config.yaml
dataset: "regions of photos with short descriptions (Visual Genome)"
horizontal_flip: true
task: "denoising"
widths: [64, 64, 128, 256]
lr: 0.0047
final_lr_fraction: 0.1
Rows from block 3, named by matrix and row number. Rows with one number belong to one channel. Each number is 200 + 40 x the weight over its row's rms, rounded and kept within 0 to 999. All counts start at 0.
# convs0: first 3x3 conv (model.mid.0.convs.0.weight, 256x256x3x3), inputs 96-103, a 3x3 kernel for each
# convs1: second 3x3 conv (model.mid.0.convs.1.weight, 256x256x3x3, transposed), outputs 96-103, a 3x3 kernel for each
convs0.33,186,193,169,175,186,185,175,195,182,228,221,169,275,286,179,261,260,185,280,245,165,380,361,144,330,299,147,193,202,222,184,181,191,200,185,174,217,214,195,231,217,206,219,212,207,187,200,180,198,192,180,184,165,159,227,215,174,266,231,128,226,211,167,171,150,179,209,193,198,192,178,184
convs1.33,185,184,173,166,157,153,182,178,169,272,260,284,317,319,320,273,272,289,240,237,251,275,283,284,249,247,263,198,196,195,188,182,186,193,193,192,185,184,165,156,143,136,180,182,163,190,188,192,187,185,192,195,197,200,224,229,243,257,271,278,229,234,250,186,187,198,193,196,204,191,193,202
convs0.34,149,163,167,171,171,166,158,166,165,144,156,183,305,270,185,205,231,210,143,153,190,429,340,143,166,220,204,222,191,195,176,176,188,212,179,154,206,212,226,223,232,251,277,253,252,195,206,201,184,194,216,222,194,186,191,183,204,292,210,142,168,185,219,200,201,198,219,221,238,225,221,207
convs1.34,226,218,217,175,186,160,233,222,221,186,203,189,349,328,359,173,184,193,202,212,203,309,296,317,190,198,197,196,194,194,180,180,179,192,189,192,227,215,223,143,160,128,230,221,227,211,209,212,198,197,194,221,218,216,185,198,190,270,258,284,190,199,191,189,192,198,193,190,205,188,194,197
convs0.35,213,194,230,173,164,195,189,209,187,223,183,177,163,167,192,290,182,151,367,198,121,152,182,221,448,146,50,179,208,221,220,203,213,165,201,225,205,180,188,187,167,162,187,160,179,214,193,203,213,177,183,192,206,221,227,202,207,177,241,233,275,180,167,198,192,233,238,227,203,233,217,179
convs1.35,153,210,157,221,211,218,162,212,164,295,176,301,153,128,155,263,173,267,267,166,268,159,151,156,249,165,251,180,193,185,200,199,205,183,194,187,141,240,155,249,248,260,160,239,170,193,202,192,210,208,218,196,205,198,269,190,262,173,181,175,253,191,248,202,186,204,186,187,189,200,190,200
convs0.36,182,206,190,177,187,181,153,184,181,264,235,162,225,244,149,318,264,173,329,250,138,268,245,122,403,297,120,185,203,211,168,173,191,191,179,181,214,203,178,208,202,193,215,196,196,179,182,196,202,200,189,194,194,190,248,228,187,227,207,181,239,184,148,182,162,190,224,198,206,197,200,200
convs1.36,167,181,159,179,180,169,168,180,156,307,269,313,264,249,276,299,282,302,267,241,275,247,236,256,273,250,283,193,196,191,194,194,192,189,194,189,159,185,141,178,185,163,156,183,143,190,192,192,194,195,203,192,197,196,249,229,265,236,231,251,251,231,265,196,190,206,192,191,200,197,191,205
convs0.37,185,194,178,177,193,184,173,190,188,227,221,170,275,293,173,265,257,182,279,246,161,368,355,136,333,292,147,192,197,216,186,178,192,200,187,173,217,217,192,227,215,212,224,215,206,182,197,176,202,192,173,178,164,158,229,220,178,258,226,132,225,198,156,175,150,177,217,195,200,196,180,182
convs1.37,183,184,171,166,158,153,180,179,168,276,258,286,317,319,318,276,272,290,243,236,254,275,280,283,250,244,263,196,197,195,187,181,185,192,192,191,183,187,163,156,146,136,178,185,161,190,189,194,187,186,192,195,197,201,225,229,242,256,268,275,232,234,251,186,187,198,192,197,205,191,193,202
convs0.38,183,195,177,179,192,181,178,189,189,230,226,167,271,287,175,262,263,182,280,249,161,369,360,140,329,304,145,198,203,221,182,177,194,201,187,172,221,215,189,233,212,208,226,218,208,181,199,180,206,193,180,186,169,161,226,219,168,259,237,133,236,205,164,174,153,175,217,192,205,196,182,183
convs1.38,185,183,173,167,158,154,182,179,168,274,266,285,316,319,317,274,274,290,241,238,253,275,283,283,249,247,264,198,196,196,188,182,186,192,192,191,184,183,162,157,145,136,178,182,161,189,188,192,187,185,192,194,196,200,225,231,244,255,269,276,230,235,250,186,188,198,192,197,205,191,193,202
convs0.39,161,168,179,183,199,182,171,180,161,140,142,178,272,254,171,202,227,205,133,149,195,435,347,134,158,196,202,221,194,204,172,188,197,227,182,173,219,219,228,214,228,252,264,259,237,196,193,204,188,190,205,222,200,171,204,200,211,312,214,143,182,198,230,196,189,187,209,222,238,228,221,221
convs1.39,223,218,218,172,184,159,229,218,218,176,188,187,344,322,357,169,175,186,198,207,200,308,293,315,187,195,195,198,196,197,182,184,184,193,193,196,223,215,221,137,158,123,227,221,227,208,208,212,193,196,194,216,215,215,186,196,192,272,257,284,189,200,192,193,195,201,195,192,207,191,196,200
convs0.40,176,204,200,169,184,184,150,177,179,260,232,161,237,255,156,316,267,175,319,259,146,289,280,123,390,293,127,188,193,202,171,161,181,189,175,170,210,206,181,217,211,195,221,202,198,165,180,185,194,184,171,176,168,172,240,221,172,230,203,165,233,194,141,180,157,175,211,193,203,204,185,193
convs1.40,172,182,162,178,176,166,171,181,157,299,268,307,274,268,284,295,282,300,264,242,273,253,250,264,271,251,282,192,195,190,191,188,189,187,191,186,162,184,142,171,174,155,158,181,142,190,191,194,192,192,201,193,197,198,241,226,257,236,237,251,244,228,260,196,191,205,194,194,203,197,193,205
convs0.41,189,190,182,181,185,180,169,185,183,243,233,165,274,284,172,278,261,180,295,254,165,351,336,136,348,303,137,187,203,215,181,176,190,199,185,170,216,212,195,224,214,207,223,207,202,180,196,180,203,191,174,181,168,156,235,217,177,255,226,146,222,198,165,176,150,174,215,195,201,198,174,184
convs1.41,179,183,169,169,163,157,178,178,164,283,264,290,310,311,313,284,277,295,250,239,260,272,276,279,259,250,270,195,195,192,187,181,185,189,189,187,178,184,156,160,153,140,174,183,157,192,193,196,191,190,198,197,200,202,228,226,246,249,260,268,233,232,253,189,188,200,193,196,203,193,193,203
convs0.42,191,208,191,179,184,171,157,181,183,262,238,162,228,245,153,322,261,176,329,249,137,266,246,123,401,297,122,188,207,208,178,174,191,195,191,181,201,197,177,210,200,194,212,192,186,183,198,199,205,204,185,197,193,183,247,220,184,226,203,181,243,188,140,178,166,191,217,199,208,197,192,200
convs1.42,168,181,158,180,179,170,169,181,157,306,269,313,262,250,272,298,281,302,266,241,275,244,237,254,273,249,282,194,197,191,194,193,193,189,193,189,158,186,140,179,183,163,156,184,142,188,191,191,192,193,201,190,195,194,248,228,263,235,231,248,251,230,265,196,190,206,192,192,200,197,192,205
convs0.43,186,195,175,178,185,183,173,187,192,235,228,169,274,286,177,268,259,178,284,244,158,368,350,140,335,297,142,198,199,221,187,177,192,200,191,174,220,216,190,230,217,213,227,212,206,179,196,182,203,191,179,181,167,162,225,212,174,257,234,138,230,209,163,173,150,181,209,191,203,197,179,185
convs1.43,183,184,171,168,159,154,180,180,167,279,262,288,315,317,318,278,274,292,244,236,255,274,280,282,252,246,267,197,195,194,188,182,186,193,193,191,182,185,161,158,146,138,177,184,160,190,189,193,188,187,194,196,199,202,227,230,246,255,268,276,232,234,252,187,187,198,193,196,204,192,193,202
convs0.44,183,190,175,181,187,183,180,191,194,233,233,166,251,281,171,271,258,184,302,256,163,347,324,137,355,312,143,192,203,221,186,176,197,198,191,178,222,216,196,234,217,208,228,208,203,186,190,174,213,189,173,185,166,161,235,223,177,247,225,139,233,206,149,173,150,181,215,190,199,196,189,180
convs1.44,179,182,168,169,163,159,176,176,163,288,272,295,304,308,307,285,283,297,251,241,260,266,271,274,259,251,271,194,193,191,187,183,186,190,189,189,175,181,155,162,152,144,172,180,155,190,189,193,189,188,195,193,196,199,232,232,249,249,260,267,236,236,255,187,189,200,192,195,202,192,193,203
convs0.45,147,163,145,148,159,153,169,164,166,159,150,169,299,277,205,215,227,212,156,156,191,411,334,158,185,246,205,205,196,200,182,182,200,222,182,180,218,221,244,238,238,250,284,271,260,156,169,189,165,173,198,189,175,165,201,185,215,287,205,146,175,199,222,182,174,168,223,226,226,222,224,214
convs1.45,217,207,209,171,185,157,224,211,213,215,254,213,363,345,377,199,214,212,218,242,221,314,302,324,206,218,212,200,196,200,186,186,186,194,192,194,223,208,219,143,163,130,222,214,223,210,209,211,200,200,195,223,219,217,191,207,196,267,255,282,195,206,194,191,197,200,193,192,205,188,197,201
convs0.46,170,191,194,154,156,166,148,174,191,233,223,171,203,183,163,292,279,189,343,265,149,239,178,117,430,336,123,185,180,184,192,175,181,164,176,184,231,216,190,221,215,215,218,206,191,170,185,182,186,183,171,179,182,183,243,228,166,197,186,207,248,193,136,181,161,182,219,212,207,213,228,208
convs1.46,169,178,158,193,197,182,174,181,159,324,294,328,235,208,251,306,299,314,281,263,288,231,212,242,278,266,286,190,191,191,193,194,194,186,188,188,158,171,143,190,209,182,160,178,150,192,194,193,204,208,209,196,200,195,251,240,265,221,209,228,245,233,256,197,196,209,186,186,196,197,194,209
convs0.47,188,193,181,177,195,182,170,192,191,235,231,164,265,280,172,274,266,190,296,256,163,355,334,139,343,310,145,188,196,212,183,178,189,201,190,179,225,213,187,236,216,203,226,211,203,176,199,172,201,189,174,182,165,159,237,219,173,248,223,138,224,198,143,171,152,177,215,194,199,193,181,182
convs1.47,180,181,169,168,163,158,177,175,164,284,270,291,307,311,311,284,283,296,248,241,258,268,273,275,256,252,269,195,194,193,187,181,185,190,189,189,178,180,158,160,150,142,173,178,157,191,190,194,190,188,195,195,197,199,229,232,246,251,263,269,235,238,254,187,188,199,193,196,204,193,194,203
convs0.48,138,149,160,157,171,161,167,170,172,150,170,195,296,275,207,212,235,221,135,138,193,420,327,144,167,229,207,212,187,198,175,170,194,214,172,165,214,224,249,225,221,256,271,255,257,171,193,191,176,169,197,203,181,166,203,193,203,298,224,145,171,192,211,187,184,166,219,217,222,226,234,203
convs1.48,219,211,212,170,184,157,224,214,215,213,244,205,360,340,371,187,193,207,217,237,219,314,299,322,202,211,207,201,201,202,187,188,187,196,194,196,225,212,223,142,164,130,226,219,227,213,210,214,200,200,196,222,219,218,183,196,188,264,250,280,186,196,187,198,201,204,200,196,210,191,201,206
convs0.49,147,159,164,163,181,168,171,174,167,160,169,188,314,289,204,223,241,216,143,148,189,423,349,149,191,215,206,199,179,193,165,176,178,207,167,169,210,216,243,221,227,247,269,251,257,183,188,200,182,179,202,207,190,178,202,193,208,295,219,140,174,189,222,192,183,174,217,223,233,220,230,205
convs1.49,224,219,217,177,187,162,233,222,220,200,215,198,355,341,363,182,189,202,208,218,210,310,299,319,195,201,201,196,197,196,182,185,183,192,192,193,227,218,224,142,160,126,230,223,228,211,210,214,201,199,196,222,221,220,182,193,188,268,257,283,186,194,186,196,200,203,199,198,211,192,200,206
convs0.50,188,196,174,188,195,183,173,194,192,227,227,166,266,291,175,259,259,183,283,248,163,364,351,135,334,308,143,192,204,210,185,172,192,205,191,177,206,214,192,232,216,213,223,208,207,184,199,178,204,197,175,183,165,156,229,226,172,254,237,139,232,216,154,171,151,177,213,195,203,200,185,187
convs1.50,183,179,171,165,158,153,180,176,168,278,269,286,313,318,317,277,278,291,242,240,253,273,280,282,251,250,265,198,195,195,188,183,186,192,192,192,185,182,164,160,146,139,180,180,163,189,188,192,186,184,191,192,195,198,227,234,245,254,270,276,232,239,252,186,188,198,193,197,205,192,194,202
convs0.51,138,159,147,165,176,150,160,158,137,171,168,183,308,290,201,199,219,210,184,166,171,451,361,138,154,205,189,207,196,198,172,168,183,206,174,171,174,209,206,234,237,224,242,243,220,198,192,202,187,188,200,222,206,197,198,193,194,278,206,131,169,199,201,223,210,207,230,233,227,225,215,209
convs1.51,226,219,217,175,186,158,226,219,213,181,192,189,357,334,363,194,187,209,197,209,202,309,297,316,205,197,212,201,200,198,184,185,184,193,194,193,230,224,225,145,164,128,222,229,221,210,207,212,196,196,193,219,219,219,186,192,192,273,256,288,206,200,202,189,190,197,192,189,207,187,192,198
convs0.52,189,191,176,180,186,182,171,188,183,236,232,162,273,286,173,273,259,172,287,246,156,359,344,135,339,293,135,191,205,219,174,177,192,197,191,166,219,212,195,217,215,207,227,210,206,180,195,178,200,193,177,174,160,156,227,213,174,247,226,133,217,190,161,176,148,178,214,189,195,193,174,174
convs1.52,181,185,169,168,162,155,180,182,166,280,255,287,314,314,315,282,273,293,249,235,258,275,278,281,258,246,269,196,195,193,186,181,184,190,191,188,180,188,158,159,150,137,175,186,157,192,192,196,189,188,196,195,198,201,227,224,244,251,261,270,231,228,249,187,187,199,192,195,203,191,192,203
convs0.53,184,190,171,180,185,183,175,184,190,228,226,171,272,292,175,271,254,177,280,241,159,376,357,138,335,283,138,190,201,216,186,173,195,195,189,173,216,216,194,219,219,210,231,210,206,187,194,185,201,190,180,176,168,155,225,213,175,257,232,145,225,199,163,176,147,171,209,197,202,194,180,180
convs1.53,184,186,171,166,159,153,181,182,167,274,249,284,318,320,317,276,268,290,244,232,254,278,282,284,253,244,266,196,196,194,186,181,184,191,191,189,184,189,162,157,147,136,179,187,162,192,193,196,189,188,196,196,200,203,225,223,242,253,267,274,228,228,248,189,188,199,194,197,204,193,193,202
convs0.54,269,247,261,239,230,228,269,245,244,196,161,190,171,133,166,163,143,171,179,177,231,177,155,237,168,186,261,209,204,197,196,213,214,188,204,221,168,162,166,147,125,133,150,150,169,229,221,237,223,225,234,253,269,268,207,250,280,211,239,312,205,273,308,229,223,199,230,217,217,207,211,219
convs1.54,193,172,183,204,201,193,199,180,184,87,156,116,59,80,96,105,146,143,128,160,146,114,112,135,141,156,156,155,162,171,164,172,174,162,168,173,232,194,209,260,253,241,241,207,210,187,193,199,190,199,205,200,205,212,181,215,192,160,167,175,175,206,198,188,193,199,196,198,202,193,200,203
convs0.55,271,255,254,251,228,229,266,245,236,207,170,194,180,128,178,160,144,175,174,186,226,186,150,234,169,191,258,202,207,194,196,213,210,181,209,211,172,165,171,148,127,141,151,151,162,236,226,248,226,219,234,253,266,272,210,250,278,211,236,310,212,281,312,226,222,205,224,204,219,202,216,225
convs1.55,189,170,178,200,202,189,196,176,177,86,162,119,54,76,103,109,153,150,123,163,148,115,115,140,141,160,162,152,159,170,160,169,173,158,166,171,233,190,210,267,259,247,242,207,210,190,196,203,191,204,210,199,206,216,182,219,196,161,165,175,175,206,201,185,188,195,190,191,200,190,193,201
convs0.56,184,194,177,171,193,185,170,191,190,233,227,165,266,289,174,262,262,185,284,249,159,365,351,138,335,307,142,191,197,217,183,181,196,198,184,178,224,210,185,232,215,210,224,214,207,176,197,179,202,194,181,184,167,165,231,220,174,262,234,129,231,213,158,168,147,183,208,193,199,199,185,181
convs1.56,184,182,172,167,159,154,180,178,167,278,267,285,315,317,316,276,276,291,242,239,254,273,280,280,250,249,266,197,196,195,189,183,186,192,192,191,183,182,162,159,147,138,178,182,161,189,188,191,187,186,192,193,196,199,227,232,246,255,268,276,231,236,252,186,187,198,192,196,204,191,194,203
convs0.57,183,190,179,183,191,181,164,188,192,232,228,171,280,290,168,266,264,182,284,237,154,371,339,132,340,291,136,185,195,217,163,174,190,190,180,168,213,213,198,214,211,200,224,211,204,178,203,179,203,202,173,178,172,156,240,214,169,262,223,153,228,199,170,174,153,183,213,193,204,196,178,188
convs1.57,181,183,171,165,161,154,179,180,165,280,262,287,318,313,318,281,271,292,248,239,258,279,279,286,258,247,269,197,197,194,187,182,185,192,194,191,181,187,161,158,153,139,176,187,160,191,192,195,188,188,195,194,198,200,227,227,245,255,264,274,233,231,251,187,187,198,193,196,205,193,194,203
convs0.58,178,186,180,170,187,177,159,184,179,247,232,164,264,276,171,288,258,176,296,250,155,346,333,134,356,289,135,193,202,216,177,171,192,195,183,169,216,216,186,220,214,210,227,211,209,181,195,181,204,193,181,177,167,159,228,209,171,243,224,147,227,192,156,180,149,185,217,199,203,195,178,190
convs1.58,179,186,168,171,166,159,178,183,164,285,255,295,307,307,310,286,274,296,253,234,263,270,272,276,261,246,273,194,194,191,186,181,185,187,189,186,174,187,152,161,155,141,169,186,153,191,191,193,191,190,198,194,199,202,233,224,248,249,257,267,235,227,253,190,188,200,192,193,201,193,192,203
convs0.59,127,132,135,114,134,117,145,142,137,230,243,263,226,250,261,235,251,267,220,226,252,258,248,244,229,238,244,206,221,192,215,253,227,255,252,242,198,193,196,195,234,244,236,234,198,166,136,191,162,161,184,209,186,213,158,194,200,155,162,172,154,169,175,213,210,186,241,222,197,257,233,229
convs1.59,224,221,215,222,219,215,230,227,219,337,343,307,329,333,311,308,317,292,274,286,261,288,296,275,267,282,255,221,218,209,221,218,210,214,217,210,184,180,181,183,181,186,181,185,192,225,226,214,222,221,212,208,208,202,203,209,214,203,204,210,197,200,206,221,222,217,214,216,212,218,222,217
convs0.60,183,188,173,175,190,181,173,192,183,231,231,168,269,284,174,269,259,178,285,245,157,366,343,138,345,306,140,191,199,221,183,174,199,199,193,177,218,224,194,223,219,213,231,210,200,188,193,185,207,195,181,188,172,161,230,222,176,259,225,140,230,208,159,175,149,179,212,197,207,193,191,182
convs1.60,182,182,171,166,159,155,180,179,166,282,268,291,315,315,317,279,276,292,248,240,258,275,279,281,253,248,267,196,195,193,188,183,186,192,192,192,181,184,161,159,149,139,177,183,160,190,189,193,187,186,194,194,197,201,228,230,245,253,266,273,233,235,252,185,186,198,192,196,204,191,193,203
convs0.61,183,189,175,175,190,184,169,190,188,228,223,163,276,287,173,263,259,180,275,245,160,373,364,139,328,302,145,196,202,223,177,175,198,199,192,174,223,214,189,232,219,211,225,217,208,181,201,181,206,192,175,183,161,154,226,222,175,260,225,131,225,208,156,170,148,176,211,191,199,197,181,178
convs1.61,184,183,172,166,159,153,181,179,168,274,261,285,316,318,318,275,273,291,241,236,252,274,281,282,250,246,264,197,196,196,188,182,186,193,193,192,184,184,163,156,145,137,178,183,161,190,189,193,187,185,192,194,196,199,226,230,244,256,270,277,231,235,252,186,187,197,193,196,204,191,193,202
convs0.62,159,164,143,176,166,160,169,163,166,171,154,171,309,287,219,185,213,203,209,175,185,403,339,166,154,224,193,190,180,192,173,162,183,223,177,172,216,235,236,278,245,255,276,253,262,177,184,188,165,171,181,199,169,167,215,189,202,277,193,146,165,203,220,204,185,170,225,214,215,211,214,205
convs1.62,214,204,206,171,181,156,213,207,199,214,248,227,362,346,376,219,218,232,223,245,233,313,305,324,225,222,235,203,200,202,187,188,189,194,193,196,220,210,217,143,161,130,206,212,209,204,204,207,194,194,192,218,215,211,191,201,196,263,255,279,207,205,207,192,195,199,194,193,206,191,195,203
convs0.63,184,193,174,179,191,179,178,193,190,225,226,169,269,290,174,257,264,188,275,250,162,367,356,138,327,309,147,190,200,213,182,171,194,197,190,175,213,216,189,235,218,210,224,214,203,179,197,178,199,197,175,183,162,159,230,224,173,268,236,137,225,212,151,169,156,175,209,194,203,198,181,183
convs1.63,184,181,172,165,157,154,181,177,167,276,266,284,316,321,316,273,277,289,242,239,252,275,283,282,249,249,262,197,196,195,187,182,185,193,192,192,185,182,164,158,144,137,180,181,162,190,188,193,187,184,192,192,195,198,225,231,243,255,270,274,231,239,251,186,188,199,194,198,205,192,194,203
convs0.64,100,106,122,135,138,108,146,121,126,257,254,257,270,282,283,266,273,295,268,255,237,263,270,261,223,226,241,191,202,197,219,240,219,239,242,223,198,228,189,205,222,210,196,214,214,136,129,166,138,156,173,186,171,187,154,184,165,145,146,145,138,133,160,171,186,178,231,217,193,253,227,204
convs1.64,210,206,201,205,203,197,208,207,200,333,340,306,334,337,317,304,309,294,281,289,270,292,302,284,278,287,270,211,209,200,208,208,200,203,204,196,182,180,181,180,178,180,187,184,186,223,222,215,222,222,211,214,215,207,211,215,224,207,211,223,209,208,218,220,220,217,214,214,213,218,221,215
convs0.65,187,200,175,181,189,181,178,194,195,234,232,168,257,286,174,266,264,183,290,253,160,359,342,133,342,305,148,194,198,215,187,184,199,198,192,181,228,213,191,228,219,203,229,213,203,184,196,178,201,192,176,183,166,158,228,219,178,251,225,142,231,208,152,174,148,178,218,197,199,194,186,183
convs1.65,182,182,170,167,161,157,177,176,165,283,269,291,310,313,315,281,281,296,247,240,257,270,276,276,254,250,267,195,194,193,187,182,185,190,189,190,178,181,159,160,148,139,175,180,158,190,189,193,188,186,194,193,195,199,228,231,246,251,264,270,234,236,253,186,188,199,193,196,204,192,194,203
convs0.66,183,192,182,180,196,184,177,193,193,233,229,170,262,281,172,275,265,180,296,256,155,352,327,136,346,308,140,192,198,217,177,175,196,200,188,179,215,220,192,218,209,207,224,210,202,185,192,181,207,193,178,178,166,164,230,216,176,245,220,149,225,206,155,184,152,182,219,197,208,201,191,196
convs1.66,179,181,168,169,164,158,176,178,164,287,271,293,309,308,310,285,282,295,251,242,261,271,272,276,260,252,272,195,195,193,188,183,187,190,191,190,177,182,157,162,156,143,174,182,157,191,192,196,189,190,197,195,198,201,231,232,249,250,260,269,236,236,255,187,189,200,193,196,204,194,194,204
convs0.67,143,160,146,168,166,144,152,147,138,177,166,172,306,285,196,189,211,201,205,157,172,428,356,146,148,200,200,203,192,192,186,163,189,210,176,165,193,211,208,243,232,228,248,242,233,196,200,208,194,178,208,221,203,190,210,191,213,276,214,145,163,199,225,213,192,198,216,219,216,215,215,206
convs1.67,224,220,214,176,186,159,222,220,208,191,197,197,362,342,366,208,192,223,207,216,212,309,300,318,217,202,226,201,200,199,186,187,185,193,193,193,230,224,225,146,162,131,214,225,212,209,205,210,197,194,193,219,217,216,186,190,190,269,257,285,210,199,207,194,198,203,198,196,212,193,197,206
convs0.68,185,192,178,175,193,187,164,184,185,235,227,164,268,287,170,270,259,175,291,244,153,361,334,136,347,298,140,190,196,215,169,174,190,196,172,170,211,207,188,216,213,204,224,212,204,175,186,183,202,186,173,174,160,158,231,209,174,250,219,140,220,187,156,179,148,182,210,197,205,196,186,188
convs1.68,181,184,170,169,164,157,180,181,166,282,264,289,317,312,316,282,273,293,250,237,258,275,275,282,256,246,268,195,195,193,186,181,185,190,191,188,178,185,158,158,153,139,174,185,158,192,192,196,189,189,196,194,198,201,228,227,246,252,260,271,233,230,251,186,187,199,192,195,204,191,192,203
convs0.69,158,165,148,164,156,156,156,161,176,199,172,175,307,272,195,224,225,195,265,214,182,400,322,171,265,246,179,218,203,188,198,186,193,218,206,197,230,228,233,279,267,258,271,260,259,179,177,168,164,142,160,174,155,161,227,195,187,281,207,165,193,218,196,194,170,154,205,186,170,212,203,181
convs1.69,209,205,194,174,190,157,204,207,188,270,264,279,370,338,384,271,250,293,250,250,256,312,291,323,260,239,269,202,201,201,186,190,188,190,192,193,208,205,202,145,175,136,187,207,190,211,207,211,203,204,201,218,216,211,200,205,209,260,235,273,219,204,222,197,200,204,197,194,209,194,198,209
convs0.70,181,193,172,180,191,183,173,193,187,232,222,171,267,283,177,266,259,180,297,244,161,366,340,137,344,292,134,193,202,220,186,182,192,200,190,175,220,212,192,228,213,210,221,211,206,182,199,181,203,192,180,182,161,161,231,213,176,256,230,146,224,202,159,179,148,187,217,198,203,198,187,184
convs1.70,182,184,171,168,163,156,178,181,166,281,257,289,313,310,315,280,272,293,247,234,256,273,274,279,254,245,268,196,195,193,186,182,185,190,191,190,177,183,158,155,147,136,173,182,156,190,189,193,188,186,194,194,197,200,227,226,244,252,263,272,230,230,250,192,191,202,197,198,205,197,195,205
convs0.71,145,152,129,165,163,142,155,155,178,202,201,212,327,311,246,208,237,211,252,197,196,383,346,186,186,241,197,202,189,186,193,185,190,239,196,186,228,232,244,273,246,255,274,253,255,174,177,183,146,145,175,185,163,162,223,172,189,268,200,146,169,190,193,216,189,168,232,215,192,242,221,198
convs1.71,210,206,203,176,189,162,208,209,195,262,281,260,370,361,384,260,256,272,247,262,250,315,308,327,245,245,260,206,203,204,191,193,192,195,193,194,212,206,210,150,168,139,195,206,199,211,209,210,204,200,199,219,218,208,194,203,201,253,245,271,212,209,213,199,202,205,199,196,208,197,202,207
convs0.72,164,164,169,162,162,170,151,156,181,241,228,180,196,184,178,300,294,191,349,262,145,223,182,139,437,353,127,199,185,166,192,171,160,169,167,180,230,219,199,210,201,208,205,200,209,177,182,180,179,181,182,181,192,202,247,225,174,178,192,207,241,219,143,172,169,184,230,226,217,214,224,216
convs1.72,170,176,159,197,196,186,175,182,161,325,301,331,235,220,247,309,305,315,281,268,290,229,219,240,278,268,288,190,189,190,193,194,193,185,186,187,158,171,144,196,206,189,160,178,151,195,195,195,207,209,212,198,202,197,255,246,268,220,213,227,250,239,262,195,195,206,184,185,194,195,195,207
convs0.73,185,190,171,169,186,180,170,191,186,228,226,166,268,292,178,264,262,188,287,250,167,363,352,139,335,298,150,198,204,221,184,184,194,202,189,170,217,207,197,228,213,202,222,214,204,182,199,183,204,192,181,181,164,159,219,218,172,263,232,141,234,204,159,174,151,176,213,192,206,195,182,182
convs1.73,185,184,172,168,160,155,181,180,168,278,263,288,315,318,319,277,274,292,243,237,254,274,278,281,251,246,266,198,195,195,188,182,185,192,192,191,183,184,162,158,146,137,178,183,161,191,188,193,188,185,193,196,197,201,226,230,245,255,268,276,232,235,252,186,186,197,192,195,203,191,192,201
convs0.74,186,195,188,183,190,181,169,182,182,242,234,169,275,289,170,275,260,176,293,254,163,360,334,136,353,304,137,188,197,215,172,174,191,196,182,167,218,213,195,230,207,207,226,208,208,179,195,184,201,194,180,179,164,159,229,215,172,254,225,143,221,199,157,178,149,179,217,196,201,196,180,183
convs1.74,181,183,169,168,163,156,180,181,166,284,266,290,314,312,315,282,276,292,250,239,260,273,276,282,256,248,269,197,197,194,186,181,184,190,190,189,178,184,157,159,155,139,173,184,157,191,192,195,189,190,198,193,198,199,228,227,246,251,259,269,233,231,253,187,187,198,193,195,204,192,192,202
convs0.75,161,158,147,192,162,143,165,157,164,264,264,243,265,262,244,251,259,258,322,279,221,278,259,240,266,247,242,196,222,212,207,212,236,199,225,229,183,226,193,222,257,227,225,240,264,173,143,172,143,116,143,175,175,183,225,175,171,201,137,154,173,165,156,212,164,156,230,171,154,213,195,183
convs1.75,220,213,208,208,212,199,202,214,192,330,327,318,353,335,339,309,304,314,262,266,257,280,281,277,277,265,277,218,210,208,210,207,206,199,201,198,187,187,188,181,183,187,168,190,175,228,219,214,227,216,213,213,209,201,213,211,221,217,214,222,233,210,235,223,222,223,215,213,215,217,215,217
convs0.76,142,155,152,161,164,157,171,166,181,153,156,184,302,288,225,210,228,215,147,165,188,411,336,157,181,241,203,207,188,200,176,186,203,221,190,179,232,234,253,247,229,258,285,264,269,164,175,182,160,154,187,196,172,157,199,188,216,287,205,141,171,191,226,183,176,162,229,221,222,223,221,204
convs1.76,219,209,210,172,186,159,225,214,213,221,259,215,362,344,378,202,220,214,218,245,221,313,301,324,206,219,213,200,198,200,186,186,187,193,192,195,221,206,217,143,163,130,223,212,223,212,211,214,201,200,195,223,220,217,191,206,195,264,253,279,195,206,194,194,198,201,195,193,206,190,199,202
convs0.77,162,160,149,171,170,143,172,158,141,186,162,175,303,288,207,179,214,209,210,172,169,412,356,153,146,195,194,201,207,197,181,170,188,215,193,172,191,236,224,254,251,241,256,251,244,197,182,191,185,169,186,216,188,178,209,185,200,266,213,139,153,198,211,200,191,183,207,208,210,217,209,190
convs1.77,224,218,212,176,187,159,219,218,204,199,209,206,359,341,366,217,198,233,210,221,217,307,300,316,223,205,233,195,195,194,179,182,180,186,189,189,222,216,219,143,159,129,205,219,207,214,213,216,202,200,200,224,222,221,187,190,192,270,256,285,214,199,209,198,200,205,201,199,215,196,200,211
convs0.78,275,253,252,249,226,225,265,238,239,197,166,187,168,127,166,162,145,173,163,176,228,173,143,239,160,181,256,210,213,214,198,214,214,189,207,210,171,163,164,148,133,136,153,146,157,237,223,245,222,213,240,261,261,278,207,246,276,210,226,300,204,270,304,232,222,201,221,203,224,204,212,221
convs1.78,186,168,177,197,199,186,194,177,178,77,141,100,54,69,97,106,147,137,128,168,149,114,109,127,139,148,145,151,158,172,159,168,175,158,168,175,232,193,214,255,254,241,240,204,210,185,192,196,186,203,206,194,203,213,186,227,195,168,171,180,182,212,201,186,190,195,192,193,198,191,196,200
convs0.79,183,191,169,173,194,177,173,188,180,228,226,168,270,286,179,264,261,188,281,252,169,368,358,142,331,304,146,192,201,221,186,183,192,199,173,173,219,211,194,228,214,207,225,215,205,182,198,179,200,190,179,187,165,155,223,217,175,259,227,137,225,195,157,169,152,179,217,189,207,194,172,182
convs1.79,185,183,172,168,160,155,182,179,168,278,265,287,315,318,319,276,275,292,243,238,254,273,279,282,251,247,264,197,195,194,187,182,185,192,191,191,183,184,162,158,146,136,179,183,161,191,189,193,188,186,193,195,198,202,226,230,244,255,268,276,231,234,250,186,186,198,192,195,203,190,192,201